A small encoder-decoder audio transcriber, trained from scratch.
Training: 3200 steps, batches of 64.
Rows from block 2 of the text decoder of a small encoder-decoder audio transcriber, named by matrix and row number. Rows with one number belong to one neuron. Each number is 500 + 50 x the weight over its row's rms, rounded and kept within 0 to 999. All counts start at 0. Numbers have three digits each.
After each neuron's rows are labels from the 100 texts, of 14976, where the neuron reaches its highest value: "tokens" is the input token at the peak. Only what is clearly more common there than usual is listed. The data: short read English sentences (LibriTTS-R).
# fc1: MLP up (decoder.blocks.2.mlp.fc1.weight, 384x192), inputs 96-191
# fc2: MLP down (decoder.blocks.2.mlp.fc2.weight, 192x384, transposed), outputs 96-191

fc1.189:388498560484552515626494468562427482488415523471576450476457544551499474562498511544579545511504502442437508442534420495510514482480523459443527438582560553447574558397521541503515513572513416528502453503555419547531553513534479488445468543476506518526509444473493451548433532488500499564
fc2.189:560498532477450504462513584534516422443520555475516565568511466465438432436555540462513531516462528538419596488374523550509463505516529509540448477487434500546503431471508535477494542502571532581381492534448468507428541571488569548500392496546546496599479498470448529513448451517505455581
tokens: " "

fc1.65:478471443518508486534554476490456521429457423515528476442441540538603506511585624520535532558487454491512533506551514389563436557547517467370477411507437504456495512441584533544553451465487469502445536476495601469500589466452514492458523520491540544524478522530405474485466421565454532439
fc2.65:486552449328499439496541473502385494526440592498469561526585590516433509466474451578537519487502539526513514498416489570447469469455587436486483541535528485490540503484488536503453445468500389515450522497456612577533497480463514476515504597517512528559460542492480572513554416547511511420
tokens: "o"; "e"; "r"; "<end>"

fc1.318:492557591478572500445540483491476536600423458434480471565471497538548490562497454539555454579618615480473514560518450518583474483519570459456513633549527547576533529490494472498442585466511519541463512534489470520505528373486469408480384446510565414516407612468469382527485483519555533441
fc2.318:567426432445522517530575567536478466449531567511479461609465464489443549497526494527598528495412504509443542415430440454463594510446516469458464440501376464428454483508538515499511513562553504572444495457535524527490478510463529418566508468426544589414532413471474536451489515543479510438
tokens: "l"; "d"; "s"

fc1.280:433426620519450493546411569479489510519512557463504438510563457392517547381483487522446475521465574608533504372522506471575571532565529484545465535572502433521553476510494464512516482548446496461576528524387477541555416481496513556553473534493366459459470520494501484448492565460482552491
fc2.280:513443465459540465551561611433530445567466569528509446446478491522475528541467430540495537399465466479448460469503566514570413484435547516398519484501464452529454620583498484412505483528596468445462523441623518466480490428502508552440527523430536524509525533478455508565514423515554465474
tokens: "y"; "t"

fc1.302:526438388528538551471488502443617519509543457525526543383476452485501585487428500502491536555537466398535509537424482477442466466483448495514446477568449533504643522502510419606491602519509503538511478486476562500580459521497536470395507560437465444499572492538617524414546460515477481485
fc2.302:555522525483465489549466527554424534424413500492496463504530536475459522462532503506577477441534471556548497574502526505565570536470455525488496346488456459507491472541548563471486471488604550519462469436614425449420409574500441490550447465436525554579493483481439568490549525500429463486
tokens: "k"

fc1.364:524598456524455507521557505476551494469518481575573535442542505519513490418430597560450595515556441541523562528451405452570550593478531549457512485445513563401552476464556504501505577491499463537513502442506545544561509497543452444505490572459490500418569585445467522468585484549552495480
fc2.364:520486498357430490558456540544422496429456476468460450533512538516490549471492412516442474525500416478489483514560595451483540468489418554536520437605443481409533504553487572622561546524505418628502475533507538546518577563451521454389471491503480477572549542458580616471452551510426480479
tokens: "<end>"; "g"

fc1.358:563524458523528475491486538563493439562509474442403534538447490495517603477410533525524471608432396498497526454517492546456454525491529610419459424566454437492497486466473543529478483547547487516507579530472548505431533455598630407510527509496468411467580570517394532524489524471519489355
fc2.358:521474479520516554517469519512543583409532560399504456496492569489387440567453457519426484418495496489529509556465511522485510467589601536618569631450518538473479558407565544454524530517394530502452470526493488612558505509360535511483497412412526560524467628537558481444469486508522552483
tokens: "o"

fc1.1:604442524501499527399509516460440547542498469518504529454452455519498506497400476487511592504533392504541530530461513482471547529519552513573531549587441571459522534547551482507451521412551532436609518520511465519537394549505448525453463549459423549593500510472509563502473443519486564524
fc2.1:430425500522593552534552517549467594456500493558544500534458524534562447526438510486515489467565448517473437398385579522530576481469554462512511532467543544384522508565523521454523534581509603534499522471543482451460404480542503413480465509419441552598489415463472483525451509441506510549
tokens: "k"; "a"

fc1.43:518493492528368565519540475420493591517505491496562573403487550401547513526528513449508496490568506413565607464534482554498565500506505486540495641461440541554508516500503482482455493459508453504540605462495559438486502559475512478380533563606495515585532510498507597511526511487433460531
fc2.43:547483475577505437472526459440615486513505517435506560573489497441453436500482485410508436486428433504510511495502435495425457453519555542442415530541588476520535361496519500473586460534573506462494548541516411454474379506571503471498513528480553571454484461440389611560522538501540525477
tokens: "k"

fc1.324:502555454573479567421509497432496451427487541415551438475395438517532436500447523446446479493525504473430507562597574478516468456561463564497432468547518513551428528412475476515627494518473575465503534399447426558553559511529592428497486534599449557555519475397461561466494548489394577548
fc2.324:455490477476519458596571550601528563575446527407457480487497563504525527439509482563531500422393511549580496482430510536500468583513549574487460434454597478465587474504493514496441531440454597488482428411540451454570503487489485461553454555415565520491511544591493584470473494439522602531
tokens: "u"

fc1.172:529436594479417545510498540459405440563484539461616505486552537395476544559495522522582456570506467655466578491472460460416476478423520541511587506517435486493532449450389420498539418504498468502591508510544566575502540482610509607557524444496462497567517446488406524392501542516414542448
fc2.172:510486473544549483541484526510490548427480543458503502499551490440518536519604528408420608511486567513546523573462489536496486543499518451550561544546419501454527532456509464446480473507440478552501489464497545472529591396382451469456434517510417452574435494385523431500543521563523534559
tokens: "s"; "m"; "f"

fc1.180:495459474399515581535444472513533497471421473529524442546568474548513445510462444501521502539386591515548562517497503557549471420508510480475511528515483440544483483455457566519393446500582451601589501498526531448548565430466502550563422382445502585550346524522557477461512594528528468593
fc2.180:485547468478531492501507484487537402506501577490417618635537540519433498504494478429515475503563523471456503526564507557430517429553391510429501494519495591420473587554539465454496456480490464437451525490533630531442497555514494535395513511577443485490596602435464548513528570436503488474
tokens: "e"; "t"; "r"

fc1.237:488571562549433545507516591499543532529415446541517474521439548570585472524441490548477560507609495432505574525519531421523443449439513460519557578493546504486520626467499512569459536530532485496395455480430435459491541433491529399434522427564487618506508545393443476455590516472433526492
fc2.237:574432566508482431436501375489449495517554528471568542485555381462489558442461462477514488528466542500546592605485535473380493509502480566486525487542477430467562522531551495508490509502443566577412518488560467552486449573515508567508557551519478465475522449479465508518499425440471538501
tokens: "s"; "l"

fc1.293:530486435404475567560489481474475512476538465414419495543489547552509531462519529481466474452467499617454481511549488505472464461546578441563500522476513531491569469469590513531514466482457572467484523530518612463494492449449449420486506465568415443482505621483563560385494474600508409404
fc2.293:531595525480459590599492482544566483558532469398478512478508457459468586571462529448564552429402541505527476451476572416542443578418461562384504483474429510441548484504610495496399510484559509490468434460559507447578615470535478570614527541533493393522461531544531506506519465484484455473
tokens: "l"

fc1.28:473503572563478554542508470511566468428488500513443593432514547400462529550480496441456437480487407516520564531469438551541538482522562562499454555490507535555541526447486530514509568496433511529650537524453437461483481590520510535532396502458590503561440445526526521494488516586512417480
fc2.28:478449467546489455469563522417452478467584481531487563468501537495540510554601366540539452435561506370514445488504456523467602521450569550435449481491444539606469490432416560440505560472475509521554378505526499483452523545448505450432530545508456442540476541539497474529439439347549472495
tokens: "r"; "g"

fc1.323:514458540539567520521530454532477569641525494423525434425530569432465506520419615500523559553513559477524488501445474462538531540417501538464437469489448542465371513473546550520469608494544443544557475340492467535489522452437564403557395477450474454510453583462487609459521547449465469485
fc2.323:493463595508401498389544515482440511502531515577468475536507485537565484496468575570431467514504526457564504407488350444513516479520530474496550548573474523548380507477476434522551518537565586474555475588430597498460481523459528494573435507522545512508521481559475381580527481532462493467
tokens: "e"

fc1.116:487491527486453482494579442371491471468444614541536629465523484528520461574539526468492543538483527479477422482460487565439513520579433495529400547514441486506460534513509485465486478471547596525527443477450486467522450566458518401359546583517446447520558480499482481351382519515464513403
fc2.116:490525494465419411515500593470456567438571569465567508540451500504428452567496574475533536519537440490487513525556546549453519351465520472495502447494523469458508445522529574508515528453578493535498560541493504537474407504496454485452509520376449585513496527478491479543546381496444564505
tokens: "o"

fc1.145:509484367542547412553518470554440483574565443548583603484542569475495562484419477459484499416542615524536522518495449491555509583470532531550527534506510488458497493472436477484504488525548457486578498491402429522572518475483499507451542499460541553536532550436461493451503526537460448386
fc2.145:526515395585483451551513493573412402473489445606587546486566414525448433501536545541529476431491499444499468507474515474507487482519558441553507501414535525509591525503521437434510504534499419629530501541536395446481576616548521525474382453500467453584508467546468533568526532473553537499
tokens: "v"

fc1.141:568528472467449501508538433490454519408485442488443505403494570582520529418515414481403427427541512415486396551483495455490425450492447472485519514471539537564482474591482477381573477465425568463555530569461542459584472501556557561531442407535500481548578471448514578516453505470478442455
fc2.141:392539500380502583458503485495499543478472514521544493470524550514523507450547542469499491508535479456511492458524525424523498543551439475381513523494476565539421508570571485489598626512585390499423530487493450412525538528523556470419622452501529527555500480471375437436542496473518544453
tokens: "v"; "<end>"; "b"

fc1.382:591551511451427545513485593415535554409375548444446510449460544472523472518484475434445459459522549338471541505488561482512556457515460505446464523448451446435486500486520479485477477480472496455529479536479564526461569526565443458565499447516559491484516572465409475511456450450551549543
fc2.382:500536572493416482513513569547531394420470478545437501534535482572511535435559482494528540606564487438487526440509595546516460401448486422525423592500484491604455586423574481569567432445401493444518394446560542426608542515567508507478489442470515442481496483550481419449414530507470481460
tokens: "l"

fc1.260:526499478533508467507493450430450472587504487508512468560413532467545464489516518601403561456518494508478447536495446477440477475548462458437411497586505547445549468410454566486564463610540569518588522436469554486451506419456546433469515556440486533564537435518529499543537451553433464515
fc2.260:478551488483461535599505473394441591464516447619523553526559473490445359493469478508491548541522530503488517535467507393527497541451613572448466497548502434452509547542573539525493625456480556493436560546491530568456537413431558551539435551511553484529497528541514623433459502444500508444
tokens: "i"; "o"; "a"

fc1.296:424469537505470509451493444381624445525556477553460439643553463523421581421530553506577558467551517463471503473442547509563504495557408455509509571475564568457448447491468482450422573577510426530524445515481411590381502506520544473474528487535575488450498488512470495422567498652462428543
fc2.296:506530457604475542493452454595440489523466440502441504639501477574560517464514507543486503488516490590553451513410550531478495579533494462520514577466459487511434531535429523497545465647485538616455499484456534444565440499405518554414383512518531498537454505367516474530516465440585498571
tokens: "u"

fc1.366:417418465572519461437438519507487461563603485523465556465547496573525515506511537497495551549623489458446444511427570499402490421541477495439508577512538533421525515500480445480486541442569500491507541466456535402462503408434550530504441502485516508484591533505396578479550523530540397509
fc2.366:540509539480545614445500544466533434530527506553481555477486559541566444507502475430453473434489466527463510522555480595511449498528499435502451456416492590511501478437437578527546551492436462583511517417534518471379406428437538556430466493495441518529470434603467488459568551468495504513
tokens: "u"; "i"; "n"

fc1.335:515536476512493504591483485318509515496483541567503486470570440475467519518472576467448544560583608599544420463560545526487431464513501522574493457445419473477481541477424515552509495487487543529461488585468619500465437485443444512501429468554456458543575471487523481399531421488526475401
fc2.335:527560426468325498557515514513538492439440580503440461537445461509503479530503509390466534625398574463500453474587444516473530457583515489466555480485462493486503570484497494561472651488478527481522488421483468430500482409455549520504421637459423545498472461475526475528579548516452539484
tokens: "y"

fc1.17:460558451471520596421433576473518483546504474500517500485423486482476499405526484526447438459526526475493533486478503496554509472516479472481404586484484565601570499408523447472427476538508429503562470482582443408514454573535557460546459634486423546486491496450544526424514479494536495513
fc2.17:535512383550442567505500546419483475568482537510499415533501498434537546548439456461546461435490477450498481490500498464492485478492527469485552468501552397553502560541568427530371550549544447557468511429485532473532583502520426559454516483453450496411451477446499419518560545531495438445
tokens: "s"; "p"; "u"

fc1.287:525592524522519543471505457502481421477512488547528537534587504552436542506493472451499567518518561458414479435416575566424455502538535409512416540486474445499502490420519406448549551600547510491495543518502553505562571501488551528559533576519462455412480465496561563545532523501524460504
fc2.287:585371549398415531454464493481524624410498600569452416500525486492472490444453575531493523501533400533445491481556483529516573521507520447436542545444449435508526498382537537502477536530485575489519581502569539526515516470509564522513454436537487520548496515490485509508523413468517495467
tokens: "u"; "r"

fc1.126:531593544485454397484538440503482501590547358522498512507500594508507481516356496545510586524467493468531412474549575528523549592533511469507508394486479557379501536567513564457542500441552496479435485481508535491496549419511464484519532494544536440565562500487469511483537420521465491476
fc2.126:482506571474503423597522462515475428458505509564632438475509402437535501529505502448531467478452554491507589501558481528462446474509475494475456491555450517597450461442455446510423495524546445604490492567527491489502449506484603463470535545471546476419538421406565425431529447597600527554
tokens: "e"

fc1.99:487456482473448589506487444504582442435465486541459534477412465439453538559613528581449615485525506570586517460567596561483384521515552542538483528520537554479546538562591528505410502491424498545473456559496487501391466535578440492486541542442490495493593578459405431513461452560554486429
fc2.99:467396541508615481534544526463494454480541478472514501532500563498468538435455485527474578433545481527536593527528513596539415487528499509461527399431537501521506504442471478402484486544479539474473554433424574530552484483528531444505405556593460475406518470478508479524497424470582510644
tokens: "y"

fc1.148:486603454460554519475487491533553486459428555455518530514593485525514512525475488492559561503458545506444541466542510497502476464459442517475545447431441492457541488397531505556488467470533470496572586501508490439368567432483477526475533538529516421470573513537447445535509443550601530457
fc2.148:439547482603487593454493471526494617476540590415534508473515486407420455465437568478416379502475489450391551513496531426570514487548480549478537500531550348611510451469457469529555462538491493532493531443557522540481517541501497501532470564576429589413490509484567502606456582613493510491
tokens: "i"; "d"; "s"; "n"

fc1.262:470500420571473500512498449533472560497504416462521502527586459658403430463460483515453565449518604483558337504472478539493510506525515467498623535535517555508577505510504434410438604465507519551477477408451432484506506538393599469517505520547490544485593556460546493517454555523402417465
fc2.262:418572497537501457525486496473416455493427580463521462536504467496438547499566453456442482510484540480467534497516556526513535494633525522395521546536522426558515486534434454522548462528505484526437584519541524462504462593470557512512377507570558512504491515436472466504607533421438552501
tokens: "v"; "u"; "i"

fc1.68:504476480524410453507492500523450538533513547556570464421579411568523549513449472507497472463526564494504594449456545482490437492502571542463489567491538519507531573500442414545531518473499433505496551479485489491476505507451438435479508407490430509520490411449545497512567543420572409417
fc2.68:400375579508439498486465470461489549493485548371445480519480438515371482490454533504542514437377468448484463499470436586519542481547517517552586434472383519515541439501530482524494499522489576504433536557478474515484457555522515464435546523605578456613580557462573532454477474460487485515
tokens: "r"

fc1.10:518528560513558450474367496576457510418522514550530515629473540420520493499485523594518490494513477466524505487564484468542430404551437543470506494387489465406575539521501435448542502451490449414512593543489556463531479507456493406429496512561591533619522441442551468529530590600501492438
fc2.10:491497498508397552466576466402560523522485446491506529468446483593479540468564478455541554515586446593480517575527458599408544522534502512508497485593498469461409567434469532495476427464444492588464413535381461566493542470482528502576473496462434418507464538517561540465544523430602570511
tokens: "<end>"

fc1.337:446495464451495481545516488557490479496491515413463541525467465547561606473522474379538503532512455494387543465554500510530505460501453501436568486535599432505483542478545514465550524561513533493525650531559456497550619485578520569480497571516535561503529426443462475476545522407544522462
fc2.337:496510574501487472516613515450456439471491554455510496432516421534481471500507563533443551420513452533547504494492498561507566458485408444566455461578541549506489420461412475495532495521585499577378497567415476472527442466517572459471375497415487566577501488441472484546551494516452513575
tokens: " "

fc1.132:602446576496455479500564459596499544544538487557427382440564534556543426522534510485503489532552571539503461461596586498404423579528513373482450484483501460487500492503508513551553426588444401563489445487474593515536454548478473462534462368531506550493590558435529494495585477494450539509
fc2.132:426529580496460604477477549426506502504445486464485393539492550487485504518561604413471515525469464481480472490522447482430501443524577530403548536538484521594494429539530479563513500520455443461438533545493654481606636511504493474477575429411599416398536436411537585502524491577499427583
tokens: "<end>"; "m"; "r"

fc1.290:497520445455480451490601479446519441522469513557427529493537579405459566554494519592522535509462427437583541543535538550465545450548471369502465532458493477495461503487550548464464457394580456478543470543445597480455548508456547478467467502528512509508565552576392483528488580505494497517
fc2.290:503450416471463448564492434506527502489509491633429630516476447513454513606552553515474522508538505394524534448519451454423499457538487513481453496433466528474457578442582495491579464520525525579616460511469441610525489466507530416424481578508570534528522475502512496489514399555527544474
tokens: "o"

fc1.281:532542574529377562492551556359547536544551529526464557525484556424525508491476534458524452489503472564524468498588473494558494455514535492501481539585510468473440550447491490572552441499549480535460653493419529535425537512528514443471508405522553425517477512479497499466458535554437496576
fc2.281:497514479478487481474545449490489526598468475475456467490385403517485538505498497515432513491502511562460437491408469494443578521512390538447432461548396466456481449544448447552477517465474534392457524452580490557476468473583505477562464522525428584587490412484444638566494495495521586503
tokens: "i"; "s"; "o"

fc1.31:555490515552414502592476480512587495476533512419557463498473472503498471545569549498497510450565532507416539565564520481425525441543465503477487454541437396520474500547527545436508429479513608511523438487389531564442519485534538512438425498577421502501436541475552458552438508450608503512
fc2.31:517458446510459439497478482446542440479501408481535394550537628523454448438531474560610534523472402525502530451438579625605493593485476442468508482520478571412486514545492570508509555513483559560487416546399532466528478492466545464557555454472478432470523509460445486526541423521429579473
tokens: "y"; "i"

fc1.143:453551520502479517560545575465514517529427390425446472437486511548430485471472550605553520483587440553491412441518548473508485530501536488447551483545520504472533513455440520532500569556568488503412490325391469498425454478457498545474560464553566421481563596414424525538515474423490592437
fc2.143:502511439459432548557505567481526560498498415517497415473484545419522446520446476573398463556528482449558501494527492531562576536543523616544510541501581484421553447560477511536404473501497470490437576417517497531459596336508498479491412513565483544469508489500406570497568494484470553458
tokens: "<end>"; "i"

fc1.278:583444455508495503475457475520592522546439469408430451527489598511499511525440599433535574494550469522514419542541470495524412485560551461561530541457391445501464497490589436484490507466554544529493499531514410446490597520496573576557468464470498551493526509480482565503455478474545498563
fc2.278:477456477546509436531564500581532433481519435532443490485388467498526506530487530454517490639518506471403519442552485431521435480410472557526545536544505567477592447567555597502564544485567497558458532450534408571519398495479557508543590507547513500534458547431457556502474659487567473566
tokens: "e"

fc1.333:533569476414442572480498533524532556518382479434466539517455549436496475554446449626441523541555529539406586524435519487443428423645533611519502448518531443511450512507568498474567513503530474565481492554461465505453524521502437478508477402464471411515505525462473494560453567470504484537
fc2.333:525490502442484579474456497487503516572478394523516502536480511447408587486450432529543519484551576511475448465577495527378540505561536550498486427391505483533481544504427503552568624474507554508564458468482483486586478382505526377537505486534462545532540494492579483425488507505579652441
tokens: "r"

fc1.249:478451488563596530424517493601474522445553582525467446437491502481559530461501513449582544562533480490536438581465563401458546546500465529445571540434544485415422544535529546484480534451525490544558493462525536557544552531525508451402493452512416478492643531385461461398512600454478553521
fc2.249:569421561526552514509482482475512501458538512502433500511436540430601392536529456445401450418426600477547537581442493559436550477449485473503453460510390477562535516468444417507459502588473565495484534465537472584527480503426534528441426470494465437497545482376592529581467511452503495497
tokens: "v"; "k"; "p"

fc1.345:499550538541490454511512446547438572459540469390481551510527522490478396570427453432472492426527585483604426415499482460517431593520497499503524471509426421451479431520530488539604500539506371538537426534517468465455529532440486498472522537512528420541481429490462575522619447531553515517
fc2.345:467433461515494547480542568444512459504558491370539510475477510438551548550522431458562545503522428454500491574511506489563619497529479464597547558455476514431543527473465589477478528473421414512506482546543464483583390526575413448465529586400519507463539492415518439463473397494412487506
tokens: "e"

fc1.100:432534543490458494523540494492493490502531624504483468524555460572492479560499513453523499532461546577532440539525504446438541495590376475534404514494418417476564501528486460469598561585467476485480451453468436539503452514587491481523451504551420516471600467407469542405430598499505462577
fc2.100:417373523426450474545651452506538412482517488547427545475583465480483531537533474564455504336565521465489476450522398468534450510527511525449455526537576484501546505519538456441534521563564530456497419470511553554499541525540511500406499538541466492517599568473587562487533548413580535564
tokens: "u"

fc1.51:540528445443552511516405530461521509526526489442328477471476500551520481540541605505425419563523505527447525504551527462460480492501509477459435455498481365513531492449438497489456428495538535587374495365475485527544589434578493464451565481537554467535504568494487498491524438570434428490
fc2.51:495455476334492538450595477441491466515502519488494460425500523494478455523448484534498496577453497482464556533502456443513555485504556553553531484485501512514563520490489506490507493394428604544552467540536518392582513427443552533459454492423470460516546482541417490513464519466568440592
tokens: "o"; "r"

fc1.84:446455473484510473597415461474504589532509489487609550472536520555489456492504499560480588547520523463592555497497493450497585483613546490479440446449478506536470470578485424535463484460495542427483521553455550544506455611490353572503564389521565519509388598409553566544463470601499431395
fc2.84:442408530487470554415514448439542537425462466556520526474483558456546492539562526620459570473427516563554442547542438481531536549505502526434512595460621509505487562498492439467582453369504534429557580483482503562551479461513471519566543552495429549493480449436562585594508497492436476457
tokens: "a"; "r"

fc1.325:509420417532543523585549555493491518563551517574529486479372553527555464526470473487515515431452476472498347435475379529406485542497431535424547591536480502384549584474495460457490496536539562604442553489403530557538524435530513529469596435452497574501529534439543559523414523461548457562
fc2.325:472574409556551496556580537468468602523469513571496438508432608509411438428562550426528481502473567446584419508516497482512498494513484439541392476505499491519544550542521426382536457507492511496535557481469581455449537497466610532490464437485513520432522460446511477475463467375582464510
tokens: "k"; "l"

fc1.341:546588458509506536572522502602497487595539514541562480459440422452474517495563468548487576539505502582512541468575498595497492590544463483532506453549658532499548543500551515503443459467477560570454594521451515504557447526467498481552427435477488530502500501542585452420421415469527445360
fc2.341:615468480595501508554504437517526508522426568461508476464527465524558578410476423511485498553510528559517482452577552468509540533474357478485519524537412526495540542471482535498532420474487532524539533556580470481495473483471502616486467582469576537611479481509380504509591531424512490457
tokens: "o"

fc1.158:465392458451456512584435453560428550510453464452453589430555553553530461509506471501499480448526548494531563508483473555391414432540507465484495508512553508533456454516431390400488468496521551486508440495544475462580492474473448579621523492519521522549525561507486537492460529500543458554
fc2.158:509544556434432512477554484489473479537409516538493465605545478554464507432527494363501545513533471537492468494642505550475529530457505501459447354468522443439572455571484468445540520517474451518465457519473489577584584514565483484497536511478487594493543546451443528594451521402460472396
tokens: "v"; "i"; "r"

fc1.258:506570495600475544531497453583533466540468543573502413458520560501541540510575441484417575468565463501493502471498563532468417385449425490525465602544459453449465533467474476432533502496569484451361565417439576427582531495618552554575492498425448498507497433576464509538476535583516517466
fc2.258:581484550429435483530462582474480541564570576486445395407596494475440577494518478495408427437555542586488503501469550465551490557558517472463440423496446533420523489495562522547463559471504507509506467553511481508534471579548515473561477437586478571382482494453570542530574504491483520580
tokens: "<end>"; "c"; "g"; "t"

fc1.235:493524364447522424497490582472608568429438456463505501572580479475482517514448577479415659494472488558489429427459502487484512408521456530515500511528502560490490520511435507444577416529545526410538460488560534530476486444521533518498519485512519490490516592474405386553470493490492463425
fc2.235:491488512427456468482581379587461468530505497556479520509525475462546543505545546503490506521478542449515550429539530554475565566515537551548448475548428547512430466537420524573559416561461459486502507450511482408347500544455493550530551569432526483569286379465539492449497557565486572568
tokens: "l"; "n"

fc1.64:485417510490477541498567468456609503506466465559501554539478457516452485495490455463506487595468421471515422492448556497498465524534467505451449551554422520539513603389423495551413481505499536559588461517452546494528530457542443427533431409604518524496509600532561482519428552579465516490
fc2.64:627526499517409494569595550494486519510567520474372513494455542470412486404522528457497486518428369371543477543477505518517517493452453519515506488550489567452425486405542513443481439556412560545463560500515615589502418537463444523483413463517546439586513516542426517516500510565552405533
tokens: "r"

fc1.210:539563504477491588482588471533516496560492479450484469503449506457492583540502514483502441458469379471407501509424551499462432424493499536397406521558457499555533542406501533481466550491550534480447456552523544489564550508453544479497449436456487457513553533486616621471454549510518504491
fc2.210:530495523508560461524526464573532515516503487445485446410409479540568480517552493482525512448506525419486465532472507520474507546457441591514454474501527547500568562519448586516461541542470478532535586523557648490437503511477443504539545452451450594601542570510437471540466477424472526606
tokens: "g"

fc1.178:420445484455483523458552582427472503429524587531543574577436601590504451452504466498481426531459467544523551464520577504515499505488518448540493437437492531512562458486477498493506489548446489568565406481480526504584576490493434502458516462528517603486504492397516558466434475529548435454
fc2.178:571522442537469503555498510568448497475503499476536540420507445478444520481547565554563433457467450521437466501549346439453484460423528617505530410452508473442510431565522463641480458474493454598482534553614506572467557425468574539588470430543532526574568452473472554513483505517495423407
tokens: "u"; "n"

fc1.195:502520377502587595415502476536539475519431410482554584479482493583491527433537549489522457467438521481564516515579532456446506510498461555503405505412501545513473432459561549533552408479636480510428537366461456559558519447455519485510474542533455427469605463465563467461493484538583596462
fc2.195:553467524578574447530542536478476476501405537393543537537489536528512397542512423470470514576460533501501482517531505455549447554486508519543486497590458448566378464453491516466457554400413479457411548512488532477530493566486448552492489507498523510570492531512559443583452541436513377486
tokens: "o"

fc1.356:546591501537436493534505417457482554501419434493487560484410531580510536476437568580483416468559457455547492511575463558463573506477599494378500490502459508525500480545435450429450513541504440484544509523529445471515476449521507590504571417460436507478416448536453570483523464500463527553
fc2.356:459455562573562468448486476521489526449482496494490448554605502459475512556530553532548501553456497411503454450412567405511514464513491510487508536562572525463511567509424496569531503446532599528554456450485488543493418582402428470558402507483528546574479493563523515509560553538494493515
tokens: "e"

fc1.316:505449487449409537514497470553500396481516543533561454526540551581594510542500539428473494562567513490456443493509437534430451523504545491507474551482524520476450454535456413542490445539664543488477516502492529456520573432530472624568507472351463554482525418527516554426462476541552559494
fc2.316:490453567508431529413460564533458569486498538517510457515511419432509425513566425460546463598440496534436497647534430569474526552385516566487494441473501489499501472461519477489558510488568442558565443452554610548495515507570554442491444450541517497445504454440535554470422514441535569423
tokens: "a"

fc1.125:478547533602508518511468473514485493526474549455477474438501424428599583425530583510512490595565484507506574427495562482475440538562536541439458520493526480408532526414516483439528423572492451485493511528484493505483441470453439470425518488546543415545350521482528490471503501496507404481
fc2.125:482469508492546544559545479472427496486505480410427537584494576488455487462459538422413409529442621423528514423549522512437473542430539518539500413456479478461517537551506550519503526654540562562529436427500431545515479455389459505476539507489488479523519574449541530605487470509464549491
tokens: "r"; "e"; "w"